Weights of a small audio embedding model.
Training: muon at rate 0.0031, batches of 384, held-out accuracy 97%.
Data: trained on short read English sentences (LibriTTS-R), 26041 training examples, 148.9 epochs.
Rows from block 3 of a small audio embedding model, named by matrix and row number. Rows with one number belong to one neuron. Each number is 128 + 24 x the weight over its row's rms, rounded and kept within 0 to 255. All counts start at 0. Numbers have three digits each.
After each neuron's rows are labels from the 100 clips, of 14848, where the neuron reaches its highest value: "responds to" is what is common among them; "loudest" is the band of the loudest frequency at the time of the peak. Only what is clearly more common there than usual is listed. The data: short read English sentences (LibriTTS-R).
# fc1: first MLP up (model.blocks.3.ff1.fc1.weight, 1024x256), inputs 64-127
# fc2: first MLP down (model.blocks.3.ff1.fc2.weight, 256x1024, transposed), outputs 64-127

fc1.20:128128128115128128131128128128128128128128128128128128128128128128128095128052128128201128128128128128128128128128128146128128103128128128128128128128128128128112128128128128128128128124128128
fc2.20:146128128128128128085147128096133128128128106128128128128128128128128128138229128128128128128128128128128128128110128128140128128128080128159128128128128132128180128128128128128128128117128128
responds to: voice: female
loudest: 500 to 1000 Hz

fc1.611:125128132128128104128128128128128194128128128100124128164128128128128185128128128128128128128128128128141145080128128128140193156128128128128128128128128128128035128175128156128128128128105128
fc2.611:128128128156128133128128128128089128128128128128128128128128128128177136115128128091128128110128101128128128128128128128051128099128102128128118128170128126128165128128128128128128140128128128
responds to: voice: female
loudest: 250 to 500 Hz

fc1.313:135128128128053191128128128128128128128128128128128079172189128128128128043128122128128112113128128128154128128128134128128121128147128160128128128128128128128015128128128067128128128128128128
fc2.313:103128128128128128128128128128128128128128128128128128128057128128115128128119128128156128128093095128128128128128128158128128128175128128117128128098128155128217128126116128128128128128128050
responds to: voice: female
loudest: 4000 to 8000 Hz

fc1.504:128128128128128033128123128128128184128128128128191156128128128182150049126098128128128163128128182131128128128128128128128128128168117128128128176128128128128128128079128128128128128087128189
fc2.504:128128128128128128128128128128128058128128128128128128128128128128128203128128165128123128142128052128128128128128128128128128128024128104128128128128128102128128128128128128128119128128128128
responds to: voice: female
loudest: 500 to 1000 Hz

fc1.496:128102155113164056128128128128128128128128128128096128128117128128128077128128128128097128128128128128128107128128128128128128128128128128128111128128128128128128128191058128128126128128128128
fc2.496:128128128128128128128115128128131155185040128128128128142133128128161206128128128128128128128073128128128116128181128128128128128129066128128128186128152149138133128128174128214128128128128084
responds to: voice: female
loudest: 500 to 1000 Hz

fc1.202:128093159128128077128128129131111097068128103181128128128128128128128128160128128128177128049128128128164124128128128128128081128128116128128154128142153128128128099128155128128049128128119128
fc2.202:128128156095128128128128128128128198171128128043128128119128128128128128128128128128084128170128128128128128128128128128128128128128196105128128128128128128128128128135128128128227128128128157
responds to: voice: female
loudest: 250 to 500 Hz

fc1.599:182128184128128128128128000128172128128128128128128128128128128128124128128128128128128128113128128128128128128255128128128128128128128158128128128150128188128128128128128160128128128106128086
fc2.599:061180036128204098112128128128128128128128128128128128128128128128128128152128128128128128124128128128128135143128127154144198112083128145128128128128095128128128128128128128047128128128128143
responds to: voice: female
loudest: 4000 to 8000 Hz

fc1.208:128128102128128128125051128128112128128128128128066090128128154128128128164128100084128128159128128128128138119128128128128136128087128153128087119172128118128128128128128128152128171128207128
fc2.208:128115128128128128128195111128128128128120089128128123135128128128128128175128128223128128079128128128128128069096128128128128128128128106128128128071128128144128148128128128128092128128072128
responds to: voice: male
loudest: 2000 to 4000 Hz

fc1.87:128094097128121128138108128128163128129128128128128128128128128121128128068128128128101128128107128179142163174122128128148128074151128083104127169128128128128168094128164128128139128128128128
fc2.87:123091128128153128128112133167128117157128114065128128093128128128128154128128165128128128128162128128128128128128176128128140131126121128128128054128096128128128128128138128084077128128128120
responds to: voice: female
loudest: 250 to 500 Hz

fc1.642:088153128128186128098128182128128128128088084106174065157128128128128128128109079128128046128162128128128128145128128100128128055128128090128128128128199112128128102128128128143128163128128099
fc2.642:128128110128128128128128092128182127128128128115128128128128128152128128153128164101128203128128128084128128128128128128128076128128128128128128157128128150128158128182128107128128122094128125
responds to: voice: female
loudest: 250 to 500 Hz

fc1.287:128128166128128122119128128128128128128128128128061128128128128177128128128128128128128128105128155055128128128128128128128067128136128128226128128128128128165128128128128126128128128119105128
fc2.287:095128128128128129128128128155151128128128135128197128128128162092128128128128128128128128128133128128173180128153128128128128128128128128114109128128128179128181172128159128163128128128128128
responds to: voice: female
loudest: 250 to 500 Hz

fc1.614:126128128128128128101109128091128128128128184128128128128128128128128128128117128128128128128128128128128128211128128128128096128128056142128128128092128128145128151128128081128128128222128128
fc2.614:128128126128128128128128128181128128128128128128134128085128161128128173128090128109128128128128128077112204128128128128128128128128128128128146128150128128128131076120128128128113128099128128
responds to: voice: female
loudest: 4000 to 8000 Hz

fc1.609:128114128128128123128128128128080128128128128128088092128128128128128164128098128128128128128090195128128128147128076128128128128128128068084128128128128047128128128128128128171128128128160146
fc2.609:121128148128126128128128128128128128128104095128127128128128128128128128159128128128172073128128145128128128128128158128128128128128092229132128098134128128181128128108128128109128156175122128
responds to: voice: female
loudest: 250 to 500 Hz

fc1.173:128128061128128128117135128128128083128128128128128212128092128128171154104128128128128128128128128148176089128128128180128128126128128128128128128128156175139136128128128128128128125128128195
fc2.173:128128189128128124128128128128128128128108128128128128128167181128128128128128128128066128128130128089128128135128097128124128128128098128128128128128182128071128128128128086129128128128128128
responds to: voice: male
loudest: 250 to 500 Hz

fc1.261:128128128128128128180128128141106149135128128128128066108098128128128128065126128128128128146128128161117128128128141128128128128087128157128128128112052098132128166158149128104254107122066100
fc2.261:128179128128128128128101128128185128128128128128128128133128128128128128176128054128128128128128103128165128103128134196145128137118117128136128177128169128128111140128128128198128128151174123
responds to: voice: female
loudest: 250 to 500 Hz

fc1.607:128073128128126128128128128128114128128128128128128216050128098128128128116128128128115128128160192128160107128128210114078128128128128128128082158128128128128056128128161122128128020128128068
fc2.607:128128128137128128128099081128081128128128128128128041142095128128128128128172128117128100128128058089128128128087128128128128128128128128128128128135128128128128128131128087051118165173128128
responds to: voice: male
loudest: 250 to 500 Hz

fc1.477:173128128128128128143128128128128128128128115128128128127128128128128205128128085118128128128078128128128086128128089128137128128130128151152089128106128128080128128089128149128128128076128128
fc2.477:122128128132128128128128128128128206076128128178128165206083083128170128128128128128128128113148135128128068128128128062128128101111128125128128128105128128128128128128128128128077128128128128
responds to: voice: male
loudest: 2000 to 4000 Hz; 4000 to 8000 Hz