Weights of a small audio embedding model: arch conformer, layers 6.
Rows from block 2 of a small audio embedding model, named by matrix and row number. Rows with one number belong to one neuron. Each number is 500 + 50 x the weight over its row's rms, rounded and kept within 0 to 999. All counts start at 0. Numbers have three digits each. After the name is the row's rms in percent of the matrix's.
After each neuron's rows are labels from the 100 clips, of 14848, where the neuron reaches its highest value: "responds to" is what is common among them. Only what is clearly more common there than usual is listed. The data: short read English sentences (LibriTTS-R). In brackets: how many of the 100.
# fc1: second MLP up (model.blocks.2.mlp.fc1.weight, 1024x256), inputs 86-171
# fc2: second MLP down (model.blocks.2.mlp.fc2.weight, 256x1024, transposed), outputs 86-171

fc1.679 147:434325496500500330393500500504561410544515500462500500500381500500513500500500500562515500348495481526500500500563462500506500500332500500500500423500500500462500411539500500500504483500415484500448472477500500500500500513542500500616500388500500500605500500
fc2.679 151:500628467524500500662298446500500500444500500578500500500500500546500410479478500399477500715450500500500500500430500500529500500618500500500500535500500500505500500513462500500500500489500500500500513500399500500500500500363500443418495500574500358489500461
responds to: voice: female (100)

fc1.194 102:500500500500422500500558353500500500500515500500500500643500500500570500500383569413500500500500500500586500500500500500500500500507500528373500500500500500500500522468355500500437500500540354500544546500500545500500468500361500512406500500500500500500500395
fc2.194 090:500500500500500536596500500500500500500500549500511500380500515500500500500441500500437500500500500500500500500500500500500500480500500500500500500500500500500500500500500500500500500500500560500500500394500501500449500500591456500660500500500500500500521507
responds to: voice: female (100)

fc1.408 155:459500500500422500500560500496500500653498327427490500500500545489500500602500500500500487500500500515500500500500500632500594500500471561317500500500500500500500500424463492500485500590500500524500500500500636500500622459500446523500585500639500500500500500
fc2.408 128:500500465500500487500500500500411500272500763500500501500584434500533500500599592566539500563500500500500500500505500474415500500478500370500500500500429500500332500567532404478500500458500500500500500500500401531500431500480500518500500454500410500500705500
responds to: voice: female (100)

fc1.502 139:500526500410580500500525500500500500500500500500500500500500500500450444500657514507500398500500500567500427500502514500500391500500493500504500522593409500436455584500500500500500500528553500378500553544548500645432546500585500500507500500500431533554500468
fc2.502 130:500500448604500541500500443500500500500500500500500500500524634595500590500500501499500500500500423500513500500500410500500625500500500414500500500500500547500500500500473464541500455500500522689498517500500423500500492493409500423500500418500545446408500500
responds to: voice: female (95)

fc1.271 027:500601500500389500500500375500739500500500500500500500500500500500500500465500500575500290500500500428500500500500500500500500421500500472500500340561500500500660500500500500500503500500500500500500500500500500640500451500500500500453500500500500451699500549
fc2.271 032:500266500500587500500500692500302500500500500500500299500500546500500500500496500500500563500500500500500500537500500500500500500500500500500617645394500500500500500500500500425472500500321500500619500295500638434500500500500500578500500500500500500339500445
responds to: voice: female (100)

fc1.139 075:354500500500500500500500500619603500500500500500634500500569500500361500500545500500487500500500500500500500500500511500500500466500500482488500535547500683399426500500532500709500500500643500500500377441445500386500500575500500500500548500500500452500450515
fc2.139 081:500500573500500500418500500416371500525500500500519500500500500500610566543500500500500500500500500500548500500500500500500500454500500460500500457500500500710500649500500500439512480500500500374500500500694500500500484500500500500500500500500405500500525500
responds to: voice: male (89)

fc1.120 093:500500500500500500506500500500383500407405500500326500500500500500524595500618521500534520383449343514500500500500500500442500500497500604500500500627500500449500500500500500500500460500500500500500500682470500434500500500500500500500500500500488493500491442
fc2.120 117:533557500473578500500500500500487582557504500449572500500500500500475500578393500479500531500446692500545500500500557500657500500500500500449500527413500530500500500500500347500500500500500500540500500500500500500500526529500524500500416500500500500514500500
responds to: voice: male (90)

fc1.114 100:500500588500500323375500500500500500500500500452382557469500500500392500418500500500500500528500500500500567500500500421500500500500500500555500500500500383500500590500500512500500600538500500430500500500500500500500500500416500508500500500500500428500500500
fc2.114 123:500500504525500592500500500500500439500500547500500500500500349500509500500551593453521500487500500448500500500500500500500500583500526500500500500500500500500500426408500500500500425528534500579500500624500500500396500500563500500596500500500500500500500500
responds to: voice: female (100)

fc1.6 162:517500500500500500500558500446500500500539500500500500500500500500500500528429528500500500327500457457500500425536500500500460500445500500311500503500500434500500615500500509500500500500500500500553500500539500500500500311463602500578500469500500429500495500
fc2.6 127:500500626382500485500500500500393500500500479500500544537500500500453561500500370500500474500500592500500500500500500500500500500500500500500610416500500500425500421530500500500427500500395500328500496500500500500500329562500500500500500500500433500500446344
responds to: the word "is" (25)

fc1.389 036:500500500500510500500500500447500328500500500500609500500500500248500500500500500500565500500500500445500500500500500500500650500500500384500385500500500500500565500500500500500500500500500500500500500500500500500500500500500353606500500500543500500500561500
fc2.389 041:500500500500500500500500500500500599500500500500358500500500500747500500452497494500500500500500554500500500500500500500500228500469521732500522500500500500500409500500500500500500500500500500500500500500500500500500500500500681500500500500500500500500500500
responds to: voice: female (88)