config.toml
dataset = "short read English sentences (LibriTTS-R)"
train_examples = 26041
mlp_ratio = 4
subsampling = 4
am_softmax_margin = 0.2
Rows from block 3, named by matrix and row number. Rows with one number belong to one neuron. Each number is 500 + 25 x the weight over its row's rms, rounded and kept within 0 to 999. All counts start at 0. Numbers have three digits each. After the name is the row's rms in percent of the matrix's.
# fc1: second MLP up (model.blocks.3.mlp.fc1.weight, 1024x256), inputs 0-127
# fc2: second MLP down (model.blocks.3.mlp.fc2.weight, 256x1024, transposed), outputs 0-127
fc1.162 052:493500500500562500500500500500500461500420500494500500500500506500500500500500500500500500500459500507500500500500500500500528500500443500439465500500500500500500500500500468500500511500500500542500648500500500500500500500508505500500500500572500500500500566500498500500494500500500457500500500500500500500500500500533500500500500500500500500416500500519500500500500567500505500500500
fc2.162 054:500500500574500500500500458500500500500500500500500444500500566500500503500500500500476500532500503545514500500500500500500454500503500500533535500500500500500500500500500500500512487500500500500500308500500500500500500509500500500467450500500500500500500379500500480560500500500500606500500500500497500500500500500500500500500500500536500500500500500500511530500500443500500500500500
fc1.163 097:500500500500500519500500500500469500500500500500532509435439476500571457500500484500500522500500571505473480500500500424500583500500490535466482500500500500581500528500500500534536500500500516500500500500488500500500500500500500469500437500500500500500500500455500500500533500500506500500500500500445500500527497500500500500500500500459500536500500503500500500500500457574493500500500
fc2.163 094:500500500500500500500500500500500492500500504500437500500557494484464500500500557500500500500486500544500490500500500500500475500500486419556500500415500500500500500505500500471500500500500500500487500500500500500511488443500500500500561500500500500500500500567500500500500500440412517500501500500500463457483500514500474500500500523500500500500500500500500518500500500500500500521500
fc1.164 106:461500500500500527500472500467582436563500500500483500500500500500500446500500500500500500500438500478500500500493500500500500500494557491500500500566500500500500465501500500500476500500500500500524500500500500602500566471500500571500500500556489500500500477500500483500485475555500500500561500500500500500500518483500497485500508557500500412500526500445500491500500500500500500500500
fc2.164 113:500500500500500500500503464500416588409500500528500500500500500548500563500500500500500518500522500500500500500500500500500500500500500500500500500435500575500500514531500500515500473500500475500500523500515538491500419500500464500500500500500500549557500585500500500500500500500515498500500500500500500500492500532500499500500480500500500560510477500500500500500557500500500500500500
fc1.165 099:480500500540500500500500500566491550504500500539501501500500500500500500500500516516500500500500500500471500500500497475477468489583500516500435500500500500500540500446488508500550451500500500500500500500500500462531500493500500500500521500500482500500500500500500500500500500500500500548500472500478500458580438500539500500508455500500469500500522500500500500500500475556500540500500
fc2.165 123:500500538513500500500494500465560500500500500420492500500500527538525500500545500500494481500457500540500533500487500500614567500500500500455500500471500500474500527500474504500500470500500500500500474500500500500529500501500500500500500500500500500438500528500512500500513493500500534425500500500500500596458558500500500500452500500500513500500500500450500500500500500500462500500500
fc1.166 100:500500500513500500500500500500500463500500500474500480500500500500500500437500491500462500500500467410500500500459500577490500500500500566500500500500500500500500500500500500597500553496522437494500500500500500500514500500558553500500500488500500500476500500500500500500500500500463500500573500500504500500498500500621500500500500500496500500500500500500500500500500500500500500500519
fc2.166 088:500506500448500500500500500525500500500500500516500500500500520500500500558500500500500500516500500500500500473500500500500431500500500500500500500500500500537500500562500500406500500500500588553500500540500500573500500500500500500500500500500500500500500500500500431500500500500500361500500500500574500500500500500500500536500500500517500500500528500528515500524500487500520472500426
fc1.167 049:494500500500511500500500500500628500500500500500500500500500500500500500500500500500480500500500500500551500513500500500500511500493500500500538500500500500500505500500500447500500500500500420500500500500500500500500500533500500575501500500500500500553500500500500500526500500500500500530500500500569500500500500500557490500518500500500500500500500500500500500500500407500500500500500
fc2.167 049:500500500500500500500500500513394500500500500553500500603500500413500500415500500500500500500500500489525500500500500500500500500500500500500500500500459500500500500514500500500500500500500595500500500500500500500500500500500446500486500500500500500424500500500500500500558500500500500431500500500500500559500500500460500452500457500500500500500500495500500500555515500554500500500500
fc1.168 135:492535535500531500500500500500500491500500516500500500500500500469500514500500605500500584500491500500500500576573524537531500500485500500500500500521500500500479433524500573574561498500500500500500500476500500421500500500475500500487432500532464500500627509500500482500572500500500500500500513496500500500500500527500524500528500500500489500500500551500500500500500480500500518500500
fc2.168 138:500500497500500548500500500500500488500500500494576496500502500500500500500500437476460420460500500421500500448423500500500500483500464500500500500500518484500508500484484500500500502500500500500486500509445491537500500475500500528445500500500553500526368470500475500500458500500500500500459500500500491513500500500500500500554549500500500500500503500500515501484500541500565500500500
fc1.169 081:494500500500616500500479500500500553500500500436468500500500500500500480500500500500500500500508500500521500511500515500500461510500500500500500500560500500494500500500507500517515500500500432500500500500547500500504500500500566500500500500500500593474496559482500500500500500500500500500526500500507459500500507500518500500500500500500531500500500500500500500500458500500504500500500
fc2.169 073:500500498500500500500500500500434500500500500505500500500500439500500500500500458500500500511500500500500500500500500500500524538500500500500500500464494500478500500539500500500500500500524500500500500514500500500509500468471492457500541500596500487461466500500500454455491533500462500500500500458437470500500500500500500500500500500500500500442500500562500500500500500500500500456500
fc1.170 044:500523500500500500486516500500549515447476500500532500500500500500500500500500573500500377522500500444500500500500500500557500500500500500500533500500500500500496500500386498500500518500455500474416500500494500500500500500500483500471500462500500500500500500500500500504536500500500500523525490500500500500500500500493440500436500500500470500500411500500564500495500500500447568524488
fc2.170 054:500500500500500490510500500500500500500500498518476500500500500500500500500537500586500587500500500500500500500500500500500500500479500500500455500465500500500500500500625500480500500500500500500500500500500500500500500500500500500500500500500515500500468444500500505500500500500500500500500500500500500500500500541500574500587500500500527500500606500500420500500500559500501456500500
fc1.171 107:500487500500580500520500500548500500500500500464500500546532500500566500500500500500500425500500408500500500500526500500500500500500500466470500530500500500500500500500500500443500500500592535500500500500490500456500500469500500500585500462500500500500500500500552500500598500500467506444500500500500504500441500500500500500500500500500500434500500452500500500517500500500500500500500
fc2.171 114:500483480500458500500500500475500500506500500500482500430500500500455589489500500500500546500543500500500500500520500500500500500500529578500500500500500500500500500500500514585502499500527500500500500500584500500500500580500500500500500500500500500500538500500500500500500500496592500500500500500500445489568489470533500500500500500500500500500500578500464500500500500500500492516500
fc1.173 125:465500526500500500500455445451500500500500453450500448500500500500500500500500500500430500500505482500500500500550520438500500500500500500500500500519500500450500500476536500500487500500501500500461500500467500500500500500428487463472500500435500500484500523500500478500484570500497500500500500589485574500500461500506500540500423500576500500488500438500500500500500570514500500500498
fc2.173 106:566500500500525500500500518569500555500500519500531500468533500500484500500500500500500500452500537525500500489500452553500500500498534500497500500500530500500500455500500550500500489500457500558469500534500500488517500500500500538500500450500500500500500500529500500500500500500500535529500500434426500500500500500500500402500500500403500500500500500500500578500498500500500500500500