Rows from block 3 of a small audio embedding model, named by matrix and row number. Rows with one number belong to one neuron. Each number is 500 + 50 x the weight over its row's rms, rounded and kept within 0 to 999. All counts start at 0. Numbers have three digits each.
Before each neuron's rows are labels from the 100 clips, of 14848, where the neuron reaches its highest value: "top examples" is what is common among them. Only what is clearly more common there than usual is listed. The data: short read English sentences (LibriTTS-R).
# fc1: second MLP up (model.blocks.3.mlp.fc1.weight, 1024x256), inputs 0-127
# fc2: second MLP down (model.blocks.3.mlp.fc2.weight, 256x1024, transposed), outputs 0-127

top examples: voice: male
fc1.7:500500500500500637500375500500488500500500500500537542547693500500500526500500500500500500500500636500500500482580500500578500500500500633500500500500500500376500385500490500428573594500500500500500500514500500500427516499423361500500498500500500500583481500624500500490500517500599500421500500500500500500500500500500500351479450500500500500456500500579500280500500573500315500494500
fc2.7:427500500500500500468500477500527500495570500500500500500415500500500500500500500536518500500545500500500500551500500500473500500616556500500522506500500500500500500458595500643500500402588500500500384500443570500597500451500500500524500533500420527500500543500500358500500355560500500545500500494500500566361500472500605500500500500570500500500500500500537500500552535500500481500500

top examples: voice: female
fc1.216:541454500500500650500403500559500618500500512500547500481500538602500500500500390500500403476500439500500626625500500500647500500586497500500522500466500588536342481500600594456500500500500462500500500500500500500500500500592464366443500500500500421500500500500500500500500500419500500511515500500500571500500500500500500500500500500500500500521500549500500528532500580500500500579500
fc2.216:498500500500478500509500534500372500500384500511500561433500500518500436500430500520500500581500371500345499472500502500500500452457528500542575479612500358500500565500588500500500500409500500500500500500500573500602478492500500500500500594500500500500529500559500426500500511500500500500500500500500553500500666500608500500580500500555500500502500525486500500500500408500500500500500

top examples: voice: male
fc1.157:466500500500390500500500463500317500500570500500644479500500411500500500500500584500671386500500500500500500500500500534401480500500406500500500305500500575500500524500500500500500553500544500500500608500500468500500500420439500500500500500500500500551447500500500500500500503500458500500404406500500500500500500500500356500500500500500500500469489500500500500440477522500500500500500
fc2.157:500500500500522500381500537500606500500510500500500500454514500482500547500500474502321500500500500500500542500513500500544500500352500500500500500515500500500651500500500443513500479500500507500500367500500578500500500600500500500554500500500500627500500500484588500500500573500543500515500680500463500406500500500500655475500425500500500500500500500500425624500500500500500500500500

top examples: voice: male
fc1.395:500500306500500500500500345500500464500500500500500500500500500500500500500507247500500500500640589585500500500500452500500500458500548500436500500500500500500500500500497434594500383500500500500500341576454500500500500500500500500486500500500500628500500500500586500415506537500458500500500650500481373475500500389500500500500564500500500418500500536500551570487500500443432500500454
fc2.395:500500500500489500500593500500500500345500500443342500500500500500500446615661545500504500500500500500500500500500694500452460452469500498540500500500500580500410363498500500500500500500421485500500588492500500566500500500500500500318612567462500500500500500502500500500500500565464643500500500469519688500469500500593500500388500500500500500510500489487359500500544500500500500500500

top examples: voice: male
fc1.690:500500500606500500500500480500500601500428500370500500500500500500500518500500500500500500500500500387531500500500500538500500440562500464529500500500500500500500529500500500500500425500500539500500500500500426209500500592500500518500350500500500500338500500500500500500671500500500500500500500484500501415500500516500500500500769500500500467500500500500500500470500557500470500500500
fc2.690:500500500500500457477518500500500580500500500500500500500500500402458500500509500500563593500500500500500500500500517500500500680500500500473369529585500442500500500500500500561500500500500500500555500500500500693500500474500500385500638555500500495500500500500500500493500500500500500500619500500500500500500500491500445500421414500500500500428500500500500500500500500500585518500500

top examples: voice: female
fc1.138:500500500500500474500514500500717504237500500571500500455500500500500500500500500533500500504500423500502500500484500500500500528500500500500500500489446462500511500711453500476500526543500500460500500500500500488500500500500500500505424500414500573500500500520500585500423497405500500432500495565522345500500567500500500500500465500697500500500500500500500500500573500500500459532500
fc2.138:500500500500500500500500500527224500500500500611500492500500500531500500500617500500500500500500471500500500500500500500500500500508500571500500500500500388500500500299500500500500500500500500652500500500500527539500490588500500568500500500584500500615500500500500496500500500548500411500500500500500585500500500500500451500500552500463520500500421500448498500500500500500500500574500

top examples: voice: male
fc1.269:375594500420548500500500500500500500418512500500500608500500487500500445500500464531500500500500402500500464500593500490500500500500500500381444503353517500500653487478373531406500500400500500582499500411572500565500510500489500408500500460500621500377500500500500500503537500590500463500500500534500500500500500592500596500500500602389686500500608500500500500500513500500500558500500
fc2.269:500500500593500500381500500500500457625500500500500500500500500341500648638500500500468536463497515500500500500500334536500500500500500500596537500500500500530500531446521500621597500500564570388500500666500500439500481500500500500483612500500500499659500500500516500582500466500500500501534500559500583500500500361442476447500548500500313500500520500500500500500500431500500493453500

top examples: voice: male
fc1.730:500500500500500507387500500532500500500500461500518500500396500500500573500473397395500507500500500500392500500528644553473500500500500500506500369500500500453500565500500500500627500500500500702500419500588622500500500500500500510500712500500500662500500500500500500564500500366500292500500500500500532500500500500532500553500500500397500500500706500500500500500565500500500500496500
fc2.730:453588523500500621500563500500500500500500500500500500500500500564500500500500500500500500500500500500500500500500452500500500500500474439500500500500656527406500500533500500500359486500500500306500500500500500500500500500500500500500500500500500500500500500500500539500512500500528609500500500500500336500611500500500346500500500438500500500500265500500548510500500578500500500545500